config.yaml
model: "image classifier"
dataset: "retinal OCT scans (Kermany 2017)"
train_examples: 24607
image_size: 32
crop_scale_min: 0.7
horizontal_flip: false
translate: 0.12
color_jitter: 0.2
cutout: 0.25
targets: ["finding"]
num_classes: 4
arch: "pvt"
norm: "rmsnorm"
norm_position: "pre"
hidden_act: "swiglu"
mlp_ratio: 3
head_dim: 32
fused_qkv: false
qk_norm: false
parallel_block: false
inner_norm: false
moe: "top_k"
drop_path: 0.15
num_experts: 64
moe_every: 2
expert_mlp_ratio: 0.5
experts_per_token: 2
shared_expert: false
patch_size: [2, 2]
depths: [4, 4, 4]
widths: [80, 160, 320]
mixing: "mixup"
label_smoothing: 0.1
loss: "cross_entropy"
residual_init: "scaled_by_depth"
optimizer: "soap"
beta2: 0.99
learning_rate: 0.003
beta1: 0.95
shampoo_beta: 0.95
eps: 1e-08
precondition_frequency: 25
max_precond_dim: 1536
one_sided: true
adamw_lr_other_params: 0.00089
cautious_weight_decay: true
max_steps: 7700
batch_size: 384
epochs: 120.2
lr_schedule: "cosine"
final_lr_fraction: 0
warmup_steps: 770
weight_decay: 0.1
adamw_weight_decay_other_params: 0.01
Rows from block 9 of a small image classifier, named by matrix and row number. Rows with one number within an expert belong to one neuron, the router's apart. Each number is 50 + 12 x the weight over its row's rms, rounded and kept within 0 to 99. All counts start at 0. After the name is the row's rms in percent of the matrix's.
After each expert's rows are labels from the 100 images, of 14848, where the router gives the expert most weight on average: "top examples" is what is common among them. Only what is clearly more common there than usual is listed. The data: retinal OCT scans (Kermany 2017). In brackets: how many of the 100.
# router: router (model.blocks.9.mlp.router.weight, 64x320, trained with AdamW), inputs 162-215
# gate: expert gate (model.blocks.9.mlp.gate, 64x160x320), inputs 162-215
# up: expert up (model.blocks.9.mlp.up, 64x160x320), inputs 162-215
# down: expert down (model.blocks.9.mlp.down, 64x320x160, transposed), outputs 162-215

# expert 21
router.21 102:40 61 59 51 42 49 76 53 59 78 48 37 55 49 69 73 55 52 47 55 46 40 68 45 42 41 49 63 25 41 47 49 57 41 49 49 38 57 61 45 41 58 39 46 55 30 66 41 46 56 38 50 52 71
gate.0 064:42 55 55 53 49 36 42 41 53 26 58 54 63 45 52 39 66 43 53 18 53 51 31 45 33 55 35 49 58 41 41 59 61 40 46 36 43 46 36 23 48 61 45 82 49 59 50 80 54 45 53 63 40 56
up.0 062:31 61 48 39 51 37 60 37 43 16 48 34 63 50 54 65 60 46 64 38 65 56 42 51 51 23 87 48 64 44 48 59 62 17 59 54 42 76 49 44 37 59 51 38 44 62 66 45 20 61 56 51 44 40
down.0 067:52 33 38 27 41 57 49 39 46 43 51 35 49 74 58 42 30 54 33 48 58 54 67 50 35 30 41 64 55 41 44 34 53 52 46 80 36 51 55 37 61 65 54 45 38 62 47 45 47 51 49 57 46 41
gate.1 081:43 56 50 40 77 44 49 37 40 59 43 85 78 36 63 54 33 52 36 36 54 67 47 50 59 49 49 78 65 58 49 58 43 36 47 54 73 56 45 58 39 43 45 55 54 66 54 59 67 28 59 60 29 44
up.1 072:49 29 53 53 55 52 53 67 60 37 53 60 62 39 43 29 39 42 57 57 45 66 43 51 72 50 66 52 22 55 47 74 37 37 46 63 38 36 50 52 61 69 34 49 49 78 37 63 46 66 66 69 39 41
down.1 073:62 49 41 57 41 56 77 50 57 57 65 43 74 45 66 65 36 50 33 61 30 56 50 31 41 60 47 55 55 53 29 43 72 70 55 63 40 41 37 38 66 39 48 33 48 67 57 45 59 55 56 24 43 32
gate.2 122:58 49 46 70 41 41 36 43 46 57 59 39 34 80 47 56 54 43 37 48 44 42 66 60 38 39 70 34 48 47 39 60 79 39 56 53 35 40 43 53 37 44 41 49 52 36 38 47 73 38 48 60 52 55
up.2 127:72 76 40 44 46 48 78 46 50 60 54 47 47 44 20 82 60 41 71 39 31 66 53 42 54 54 57 70 61 68 46 48 57 50 24 45 50 61 45 36 62 58 52 18 41 29 49 41 58 55 49 34 53 44
down.2 112:88 44 28 47 39 17 31 63 37 47 62 64 57 59 42 21 31 57 42 57 34 48 47 58 47 34 45 36 72 62 45 54 30 59 44 67 56 36 53 55 50 71 80 43 41 75 54 26 46 57 41 37 60 66
gate.3 099:37 52 44 36 19 48 57 43 52 48 48 32 50 43 33 48 44 53 48 54 43 54 63 43 41 47 46 66 41 51 54 39 41 44 50 46 71 83 56 45 54 47 48 42 59 52 34 53 56 35 45 48 37 49
up.3 093:36 59 56 68 69 57 34 47 59 67 41 56 39 62 71 44 54 47 66 75 45 44 37 49 87 39 41 32 43 49 44 40 57 45 37 55 65 49 37 45 54 44 40 55 51 45 55 66 41 58 61 62 50 58
down.3 094:50 50 64 57 49 25 55 64 37 65 52 42 33 59 53 38 53 44 61 56 56 54 69 45 26 30 65 64 53 53 74 69 56 45 72 48 72 31 46 47 50 50 48 36 48 68 33 54 62 55 47 49 47 58
top examples: finding: drusen (32)

# expert 39
router.39 098:41 46 84 41 50 64 59 31 65 47 61 31 50 52 54 72 53 63 55 49 57 60 42 49 38 57 30 51 61 41 50 63 52 69 45 46 51 28 52 44 50 55 60 56 70 49 54 51 38 51 35 47 58 52
gate.0 116:46 51 26 59 34 40 40 49 29 56 48 29 52 67 19 50 70 53 46 43 50 69 54 33 38 24 45 37 56 46 59 62 62 56 63 62 50 42 36 53 48 39 40 34 51 30 42 48 60 55 58 51 41 39
up.0 126:55 49 67 47 60 54 51 63 60 42 48 65 44 32 72 52 54 42 41 53 36 49 64 60 57 79 57 52 57 45 48 35 22 56 37 37 42 47 50 38 61 68 56 63 44 58 56 59 54 48 48 60 44 50
down.0 131:48 44 51 65 71 59 51 70 46 52 43 64 61 60 40 50 58 46 46 45 37 75 46 46 45 71 38 38 53 47 31 40 64 50 46 74 31 38 52 44 65 55 40 51 41 76 59 44 46 47 43 43 30 56
gate.1 123:59 64 44 23 64 42 34 58 40 47 65 49 51 42 49 56 39 78 27 51 73 36 42 54 49 78 63 59 45 58 46 48 23 66 34 53 54 38 57 50 53 53 65 49 57 50 35 47 51 31 63 31 76 39
up.1 123:49 45 39 27 67 59 41 50 46 51 54 39 63 49 45 62 38 27 64 33 48 26 36 75 43 50 55 47 34 55 58 55 53 68 40 53 63 21 45 34 66 40 63 40 54 66 42 41 45 22 36 27 66 59
down.1 123:47 50 45 68 46 31 49 36 47 73 67 57 52 66 68 69 68 45 48 41 44 30 27 16 65 43 62 53 59 50 44 57 41 52 45 46 49 32 63 49 61 73 25 22 43 68 52 50 36 45 50 43 35 46
gate.2 063:61 63 35 59 43 33 61 53 72 54 40 51 50 49 60 45 77 45 47 44 59 59 48 41 57 46 28 46 58 55 49 36 28 53 51 50 51 58 54 59 44 77 44 56 51 38 60 48 50 48 44 62 42 62
up.2 070:68 52 37 64 64 72 44 42 54 50 46 65 44 37 43 42 62 42 30 43 58 52 27 63 82 56 35 56 58 43 51 34 30 68 39 57 35 63 38 55 42 38 48 64 62 52 48 54 76 55 34 42 61 62
down.2 063:41 48 59 48 56 42 40 50 39 47 43 51 51 57 52 62 41 63 52 58 58 51 35 70 49 73 36 59 19 46 31 50 40 63 34 26 36 52 40 49 44 41 39 36 48 38 48 58 39 69 73 54 46 58
gate.3 075:47 32 52 48 38 46 65 43 58 46 54 38 32 77 87 46 48 58 37 61 39 60 43 46 70 30 58 62 47 34 75 35 49 34 52 48 71 51 31 58 57 40 53 65 38 55 53 44 58 31 52 48 50 52
up.3 072:59 37 63 65 55 32 45 34 59 58 40 31 46 64 68 44 34 72 36 44 56 47 42 32 41 36 60 57 63 37 70 45 53 47 53 66 72 65 51 48 49 67 41 51 59 61 49 50 53 49 32 52 33 32
down.3 075:50 44 59 40 41 45 39 73 39 44 36 58 59 38 81 59 76 42 49 70 21 58 64 54 34 61 51 29 25 55 66 65 48 36 50 45 50 41 61 43 16 42 69 58 48 35 45 36 41 53 52 68 56 53
top examples: finding: normal (99)

# expert 42
router.42 105:56 40 47 64 45 35 71 38 36 57 32 50 56 56 43 58 56 63 51 45 72 54 72 36 66 49 62 65 42 41 47 54 51 38 42 56 24 50 69 72 59 44 39 52 51 39 41 22 29 46 50 45 36 61
gate.0 085:51 63 58 78 66 33 48 81 56 41 70 71 41 46 50 62 38 49 51 47 51 48 63 37 36 75 28 71 62 57 60 59 43 68 55 67 27 76 47 50 52 28 48 58 55 71 74 65 42 66 49 42 40 34
up.0 079:54 61 40 51 42 56 55 30 37 57 48 29 53 66 37 44 67 60 64 63 47 52 55 51 63 56 53 39 42 48 58 28 45 34 56 34 60 37 75 48 65 46 68 52 37 44 18 45 41 52 54 68 44 58
down.0 078:43 43 49 50 55 68 51 52 40 53 35 52 57 50 66 48 50 73 65 33 41 43 58 55 48 42 45 44 64 50 61 53 52 45 42 42 57 64 74 40 08 58 47 65 46 50 63 20 41 54 14 62 53 44
gate.1 096:38 57 58 50 50 51 48 70 44 40 56 46 17 47 51 32 64 39 50 73 48 26 51 59 42 51 45 53 53 58 49 52 70 55 61 47 39 43 41 48 34 56 33 53 58 64 45 66 44 41 57 52 55 52
up.1 091:62 64 51 43 53 49 47 50 48 33 48 45 50 69 56 54 55 24 55 57 56 53 51 61 65 34 38 65 54 42 24 48 47 53 58 55 46 33 54 50 42 39 48 54 58 38 47 53 56 58 46 46 43 81
down.1 099:36 59 50 33 49 57 48 54 43 57 36 41 30 48 47 36 49 57 50 41 43 45 62 51 40 40 47 37 52 62 53 86 50 45 49 34 56 47 48 57 67 73 47 43 41 44 59 80 61 74 52 47 53 38
gate.2 099:31 68 56 27 41 49 50 37 44 27 51 55 58 45 53 67 43 46 51 46 49 46 38 45 59 28 39 49 52 44 67 31 57 35 39 58 46 43 52 63 56 51 36 31 50 69 38 51 44 51 45 57 63 58
up.2 106:49 55 52 46 71 51 63 47 45 73 68 60 73 57 21 49 51 79 41 65 36 45 34 41 37 52 45 65 64 22 39 66 46 44 43 52 48 45 56 26 42 43 51 45 57 53 60 51 62 36 56 32 30 61
down.2 103:33 45 59 53 39 61 43 71 69 72 37 73 47 65 50 46 44 67 34 39 61 53 60 33 61 29 74 22 49 53 72 38 61 55 73 69 44 40 58 51 55 57 31 40 36 47 59 76 63 62 54 33 34 64
gate.3 164:50 35 56 56 54 26 67 44 53 45 45 22 44 44 65 49 47 40 34 50 53 44 52 59 44 56 54 53 62 48 53 51 53 60 81 45 45 39 39 44 42 50 45 44 40 51 50 38 54 49 61 70 44 47
up.3 161:58 44 62 52 53 29 59 37 60 47 38 26 40 40 65 45 39 44 45 54 52 46 49 53 41 48 52 56 53 46 56 53 55 56 75 53 52 37 43 43 39 59 50 52 46 36 52 34 42 52 73 69 53 45
down.3 140:51 34 58 34 27 42 53 54 48 47 52 62 43 55 63 33 52 55 54 53 46 50 64 35 59 50 70 37 40 22 66 52 30 49 51 36 37 58 61 46 51 47 59 41 45 23 59 42 26 45 47 45 53 44
top examples: finding: drusen (90)

# expert 53
router.53 099:70 50 55 50 53 66 49 52 56 68 47 47 51 59 56 59 70 45 54 38 65 45 63 63 47 37 54 60 29 39 50 55 83 37 54 46 46 52 55 44 56 28 64 33 54 46 54 54 55 56 27 55 26 55
gate.0 075:38 35 43 35 44 40 58 53 62 44 36 57 61 71 43 54 52 47 37 59 27 60 51 73 41 62 44 66 73 45 40 59 27 59 49 61 33 35 51 83 47 54 53 57 30 51 50 65 44 56 67 53 36 68
up.0 070:55 52 66 55 70 48 46 52 47 64 52 46 71 45 81 71 57 35 69 79 60 48 31 58 66 59 49 43 38 37 35 39 59 39 66 35 23 40 55 41 35 31 64 42 52 37 50 27 39 48 47 46 48 60
down.0 073:43 52 48 64 46 48 44 55 61 52 49 37 38 62 66 69 46 72 73 45 41 75 38 58 34 62 47 64 34 62 41 39 66 50 35 47 45 56 29 50 53 74 54 60 52 63 55 61 43 43 32 64 76 57
gate.1 096:62 51 56 31 48 51 74 60 42 49 44 38 40 37 59 34 77 54 41 60 45 58 47 29 61 19 43 59 49 45 61 55 50 50 68 31 39 35 56 32 33 52 33 48 54 40 47 43 55 52 51 44 36 25
up.1 095:72 36 46 49 47 67 56 73 53 43 52 45 44 37 37 46 74 39 38 56 50 68 56 39 63 41 51 28 38 56 56 45 67 38 61 45 43 30 32 43 34 54 37 51 56 53 44 21 69 59 40 50 37 66
down.1 109:40 52 70 66 28 60 35 57 30 59 45 48 49 54 54 47 38 43 37 72 56 51 42 56 33 28 55 56 42 36 54 62 62 46 39 42 57 30 54 29 31 45 49 41 52 35 74 39 47 37 48 45 31 63
gate.2 075:55 56 41 43 60 49 66 48 67 26 59 60 36 39 60 42 63 85 60 59 52 46 46 43 59 52 47 24 58 64 35 66 45 58 29 53 64 59 37 62 61 78 52 36 64 53 47 53 44 56 45 46 45 39
up.2 079:44 51 55 50 50 32 33 52 47 44 32 51 61 37 46 37 39 52 48 57 26 52 47 45 40 77 43 36 51 63 50 34 43 63 36 46 50 45 54 38 45 48 61 65 40 54 39 52 38 51 56 56 38 46
down.2 074:53 60 43 47 64 60 68 54 48 53 37 53 51 49 67 42 43 56 65 66 56 56 44 48 54 60 50 53 36 63 45 26 47 79 41 47 56 48 41 53 52 54 52 33 53 33 59 59 45 28 62 72 28 49
gate.3 086:41 53 21 43 53 33 58 50 51 47 40 37 40 36 50 28 32 68 51 31 29 69 75 56 53 58 55 50 50 59 55 59 44 59 26 50 64 68 35 68 42 47 53 32 54 46 59 76 58 28 61 56 35 51
up.3 079:28 43 43 57 43 52 46 56 52 49 56 23 45 56 56 60 56 36 68 36 55 53 64 55 52 64 35 46 59 50 53 35 60 57 44 70 63 63 59 59 52 66 47 42 76 51 50 67 78 46 69 62 50 62
down.3 076:59 62 19 31 40 43 56 53 45 41 74 61 54 49 42 42 62 67 58 35 52 45 55 29 44 47 61 56 54 30 56 39 49 46 65 46 54 81 55 58 46 56 32 66 38 41 46 46 37 53 24 31 45 48
top examples: finding: diabetic macular edema (94)

# expert 44
router.44 105:69 56 64 44 38 29 34 58 46 58 60 34 67 59 49 52 52 69 41 62 40 52 47 52 40 54 44 46 33 51 48 45 67 44 45 56 34 61 55 53 56 34 49 28 54 37 46 47 48 61 47 49 56 74
gate.0 091:70 52 46 61 54 52 48 60 41 40 44 51 43 37 53 61 50 42 42 40 47 58 37 34 65 26 53 36 53 58 55 49 32 33 54 60 47 65 63 41 59 77 45 58 72 51 59 46 48 55 50 44 60 72
up.0 082:41 52 38 56 61 15 60 34 63 63 52 57 63 52 46 54 44 49 49 61 51 75 36 38 46 43 73 49 43 68 43 22 54 51 74 66 46 43 38 53 67 55 40 49 58 38 65 41 35 60 63 46 64 74
down.0 092:38 49 45 37 72 25 53 48 43 40 59 54 44 43 81 59 48 47 40 74 49 54 45 51 36 59 56 23 42 47 50 52 25 66 47 52 45 52 34 51 63 37 71 38 42 45 62 66 52 45 60 34 63 39
gate.1 067:51 56 57 45 53 54 54 36 48 56 54 26 44 39 42 49 44 66 47 62 35 54 57 42 46 72 48 42 50 50 66 59 53 46 46 33 65 34 61 53 56 62 37 74 67 71 29 48 52 61 50 57 43 57
up.1 067:62 59 48 43 55 57 61 31 50 44 57 70 46 39 49 46 55 65 35 58 56 53 64 38 47 66 59 34 55 77 35 49 54 37 61 41 57 65 63 53 64 37 62 72 56 67 41 46 60 56 38 45 58 40
down.1 068:62 31 60 67 52 50 52 57 38 53 58 50 48 39 55 79 61 32 55 58 39 61 40 42 45 74 49 51 45 36 43 65 55 34 71 63 35 30 42 33 46 68 51 68 60 48 25 38 39 43 46 58 22 36
gate.2 097:29 72 37 56 52 48 49 53 53 47 39 43 49 52 61 37 59 40 57 36 45 47 68 58 46 53 42 59 26 44 36 40 59 52 69 68 46 54 66 70 71 58 43 50 62 43 52 69 44 39 68 50 48 37
up.2 106:59 48 53 36 51 61 63 65 44 68 35 68 58 51 34 84 30 50 30 42 37 61 49 69 51 77 37 52 58 57 49 40 42 60 35 44 37 53 33 52 66 66 38 54 53 42 63 56 53 69 52 73 42 39
down.2 101:46 46 50 44 58 38 49 50 71 59 69 37 76 53 44 35 35 49 55 57 60 45 43 52 74 38 62 49 37 51 44 51 61 55 60 65 73 53 61 52 68 64 35 48 35 70 51 73 39 48 29 47 49 62
gate.3 073:33 69 52 49 49 52 65 54 78 27 44 60 48 56 64 38 62 54 73 36 38 54 38 49 61 61 45 57 64 60 30 46 32 54 57 26 59 52 47 50 45 57 30 62 62 60 70 85 51 50 69 39 59 32
up.3 074:67 62 70 79 69 62 47 64 48 48 22 35 45 68 56 35 66 71 59 57 51 49 51 39 47 62 66 65 59 37 43 54 23 48 25 61 47 59 56 36 52 57 37 55 34 51 27 42 31 48 72 57 61 45
down.3 074:46 59 55 34 53 37 45 43 38 50 49 48 53 51 36 38 51 53 54 60 51 69 52 41 62 55 29 36 49 59 58 60 58 53 50 69 31 54 39 50 43 49 40 32 39 44 55 61 51 49 63 63 57 20
top examples: finding: choroidal neovascularization (96)

# expert 55
router.55 094:59 38 29 57 47 24 26 62 48 75 57 55 55 49 64 60 40 65 51 58 66 44 51 45 43 54 59 40 91 76 41 43 66 62 40 46 46 42 58 64 39 52 52 46 73 39 34 47 40 58 43 33 38 59
gate.0 129:72 47 48 50 46 61 48 45 55 50 56 35 41 60 47 22 75 51 53 52 62 34 56 65 39 29 69 45 52 69 56 57 68 54 35 37 68 48 45 66 54 44 65 63 46 54 60 43 62 66 42 33 52 71
up.0 134:47 63 42 48 51 26 47 36 41 58 56 62 52 35 43 75 37 59 42 55 40 66 51 34 55 68 40 50 51 42 43 54 37 38 69 67 33 46 56 39 70 62 33 44 38 41 40 54 33 34 52 56 46 20
down.0 143:41 35 48 52 58 51 41 63 65 56 43 46 56 42 45 46 26 53 44 31 52 62 65 31 35 38 56 57 34 39 40 25 68 45 44 77 46 27 66 69 57 58 40 37 52 76 43 62 58 69 51 59 47 54
gate.1 100:38 55 53 67 46 44 46 44 53 38 45 52 43 29 37 43 56 46 63 57 74 41 46 67 48 33 59 67 45 46 51 47 58 52 60 47 58 74 52 47 41 40 63 49 49 24 37 72 48 61 55 68 48 30
up.1 097:31 54 53 48 64 41 36 70 53 37 60 67 60 59 60 45 48 46 53 62 56 43 61 47 51 38 43 51 49 56 66 44 55 30 54 49 56 67 51 56 44 55 61 46 51 58 49 59 50 66 65 60 47 20
down.1 099:59 35 47 55 44 51 45 41 64 61 39 50 52 46 52 48 61 42 48 58 52 57 64 41 44 45 62 43 51 71 67 46 41 49 71 66 51 68 52 52 77 37 53 42 55 59 54 32 63 52 45 51 30 37
gate.2 095:49 50 31 51 43 41 50 63 63 35 41 44 31 50 41 28 58 60 56 64 66 57 46 41 54 51 45 50 52 47 87 31 29 36 55 33 53 89 44 44 32 34 69 37 43 62 70 56 51 33 43 48 54 44
up.2 097:57 50 28 43 61 38 50 58 62 43 51 44 43 45 43 52 67 45 61 55 59 53 42 51 38 41 54 33 64 41 67 58 36 41 52 65 65 66 37 36 30 27 73 63 39 58 44 39 39 44 49 40 60 45
down.2 101:78 65 51 69 74 57 35 54 27 39 73 54 40 27 52 71 49 46 43 50 47 72 43 49 42 42 38 43 57 52 57 55 56 69 35 51 49 47 42 34 42 46 55 59 55 37 54 43 43 50 55 43 43 35
gate.3 087:58 66 27 54 72 47 48 37 70 46 50 65 49 43 54 29 69 39 60 67 40 44 58 42 31 45 61 63 67 81 13 52 55 60 43 27 30 67 28 54 45 48 41 51 48 56 54 73 50 64 57 49 57 55
up.3 090:64 52 41 54 42 52 42 47 71 58 40 83 53 31 69 49 54 23 46 40 40 53 37 39 47 32 56 70 51 86 25 62 58 67 42 44 25 37 45 47 43 40 53 55 46 48 69 61 43 60 42 50 49 45
down.3 099:29 30 48 45 62 59 32 35 54 62 38 34 59 52 48 31 66 42 65 54 44 42 46 54 68 55 49 55 40 61 42 40 39 44 51 47 34 59 51 45 33 40 45 50 49 53 45 59 40 68 31 51 66 60
top examples: finding: diabetic macular edema (45)

# expert 6
router.6 099:57 53 54 65 53 61 46 30 45 36 75 50 53 45 59 66 55 49 40 64 53 55 60 34 24 59 54 54 36 38 64 41 56 48 31 58 29 48 54 45 47 56 37 39 48 41 47 33 57 59 43 54 37 51
gate.0 084:31 51 25 34 70 46 65 54 58 60 42 59 37 56 55 48 51 49 60 31 41 30 59 64 46 43 64 68 42 68 42 63 60 41 48 44 67 39 59 48 62 42 78 54 57 51 53 51 42 40 58 66 25 49
up.0 082:37 63 49 37 61 49 57 52 46 57 39 43 30 62 63 47 46 70 45 60 73 49 40 52 57 61 48 50 54 49 36 55 57 24 32 58 48 43 50 43 71 23 56 33 62 50 36 55 41 58 62 79 65 58
down.0 081:56 53 62 61 69 70 50 64 46 29 83 33 59 49 53 58 51 47 40 54 56 82 41 53 40 41 39 29 37 57 56 41 41 38 51 86 60 63 62 72 48 55 39 42 48 41 40 16 56 84 39 50 42 55
gate.1 072:53 54 58 35 52 54 52 58 62 52 50 75 42 65 57 51 56 54 57 50 70 41 45 31 63 53 67 22 61 69 48 49 34 27 42 48 54 56 54 43 57 57 45 59 49 66 27 60 44 55 68 59 67 42
up.1 068:49 55 56 49 58 60 38 55 40 46 55 49 35 56 51 69 50 62 55 64 66 66 49 47 63 66 70 19 45 58 56 45 59 38 62 46 50 53 73 22 61 53 56 47 33 47 41 67 54 50 40 57 47 25
down.1 067:53 33 32 65 52 10 51 47 66 52 34 51 61 53 85 37 65 54 39 46 39 43 46 37 44 41 46 39 39 55 64 50 46 48 45 47 52 47 24 41 61 60 23 33 55 45 61 44 51 54 71 51 30 46
gate.2 077:54 54 54 35 62 46 52 60 57 50 52 52 37 53 40 40 34 40 61 10 62 46 60 68 71 48 57 52 50 59 35 70 45 53 50 41 50 62 38 30 54 53 72 55 38 55 81 59 54 32 62 37 40 30
up.2 070:72 41 61 41 51 56 39 48 39 33 63 52 27 39 43 41 46 45 50 47 51 53 50 63 47 50 66 40 48 44 30 70 55 42 44 48 42 30 56 41 34 29 42 67 39 50 58 43 33 25 39 22 41 29
down.2 073:51 45 52 51 32 41 48 56 43 36 55 26 49 59 32 58 37 59 43 50 31 43 52 40 50 46 45 65 60 65 68 51 58 65 41 19 61 57 33 29 64 69 54 34 45 54 52 51 61 60 46 48 49 54
gate.3 121:61 57 55 48 38 66 55 42 57 44 53 66 48 51 44 50 71 42 57 60 34 67 42 67 72 46 51 67 41 64 45 56 30 52 53 52 52 47 33 47 24 53 36 71 57 37 46 29 30 35 51 52 53 63
up.3 121:44 43 47 51 33 51 59 47 64 55 68 61 43 47 41 64 66 58 49 55 43 59 49 56 50 40 51 68 36 54 50 64 44 55 41 60 46 47 37 43 33 52 41 53 60 35 53 41 52 49 45 50 57 53
down.3 128:29 67 65 41 41 51 55 58 62 63 83 49 45 56 27 34 57 43 48 49 64 55 63 40 71 18 83 54 66 60 49 56 78 62 61 37 56 46 51 58 44 61 27 43 46 39 38 63 42 41 50 51 67 37
top examples: finding: diabetic macular edema (67)

# expert 48
router.48 092:33 47 60 42 65 39 39 37 52 37 71 41 69 78 46 74 53 57 54 66 54 28 62 39 33 48 49 25 47 41 37 50 48 42 54 67 15 43 70 32 49 32 32 61 66 60 45 53 62 52 24 44 35 54
gate.0 080:47 58 41 52 62 55 53 58 52 46 61 49 56 46 48 57 47 50 34 82 47 61 43 54 58 60 35 49 64 52 49 61 60 50 64 46 32 52 39 38 70 44 59 37 58 60 65 33 64 44 50 44 55 49
up.0 080:55 61 39 40 57 56 66 67 48 40 65 49 52 49 46 51 55 41 42 48 41 32 72 27 45 51 36 36 40 60 45 59 63 47 34 55 52 27 63 45 62 59 44 69 52 46 50 70 70 42 56 34 38 58
down.0 076:40 56 74 47 39 45 58 50 42 58 41 30 24 47 45 40 66 62 51 27 50 74 37 67 77 52 61 68 36 45 45 59 51 22 61 58 54 69 75 52 38 41 50 52 49 44 51 52 33 46 44 50 84 40
gate.1 121:54 52 54 38 34 48 31 39 57 64 41 48 73 51 37 39 63 59 56 65 76 44 19 54 54 43 21 56 54 41 27 48 41 68 41 55 48 44 55 67 65 56 32 73 33 54 66 36 70 53 26 57 38 71
up.1 118:54 29 60 23 55 55 25 34 66 65 41 36 56 29 28 28 64 70 56 58 58 51 18 56 52 50 22 54 40 46 39 75 50 68 40 50 52 54 46 32 56 63 44 58 55 59 49 22 61 55 22 30 52 66
down.1 125:54 46 49 56 49 69 51 46 35 83 55 49 30 48 48 58 59 43 62 47 52 55 57 62 61 49 69 63 36 53 29 66 51 58 48 45 54 49 60 50 47 50 18 55 58 56 54 47 40 47 51 44 51 36
gate.2 087:47 60 64 39 56 39 51 67 56 45 55 51 51 66 47 40 22 51 36 26 74 35 64 59 59 28 28 46 57 56 82 60 10 49 49 51 55 42 58 57 60 45 54 56 28 45 55 56 52 27 56 39 30 41
up.2 083:57 44 15 53 64 44 46 60 52 56 37 43 59 40 34 43 37 48 56 66 39 47 58 53 30 53 59 52 51 43 18 37 56 63 33 54 52 53 21 34 40 45 54 59 59 44 53 45 68 25 56 61 60 41
down.2 079:38 48 71 58 54 55 74 34 38 42 53 43 48 44 54 78 67 81 65 53 51 49 64 49 48 39 64 56 45 48 40 54 50 69 49 44 64 47 41 42 47 37 44 53 56 42 27 52 47 45 64 49 41 34
gate.3 067:53 52 39 44 46 42 51 68 61 65 53 86 62 45 52 38 42 30 43 44 77 57 48 63 36 38 54 59 55 40 52 62 71 66 48 34 49 47 53 48 40 51 57 55 52 39 51 52 38 50 66 53 56 59
up.3 071:41 42 35 76 39 49 66 64 58 49 39 62 62 54 43 64 39 59 59 61 42 45 52 55 61 50 55 33 49 43 44 46 45 50 40 74 50 49 44 65 47 40 51 40 40 40 52 44 49 47 45 62 37 64
down.3 070:57 39 46 59 51 28 58 74 55 53 64 39 50 59 48 50 58 52 42 49 53 37 67 25 34 45 49 43 57 47 56 53 54 51 52 41 48 48 49 48 51 61 57 59 42 55 48 65 26 56 22 48 52 51
top examples: finding: choroidal neovascularization (69)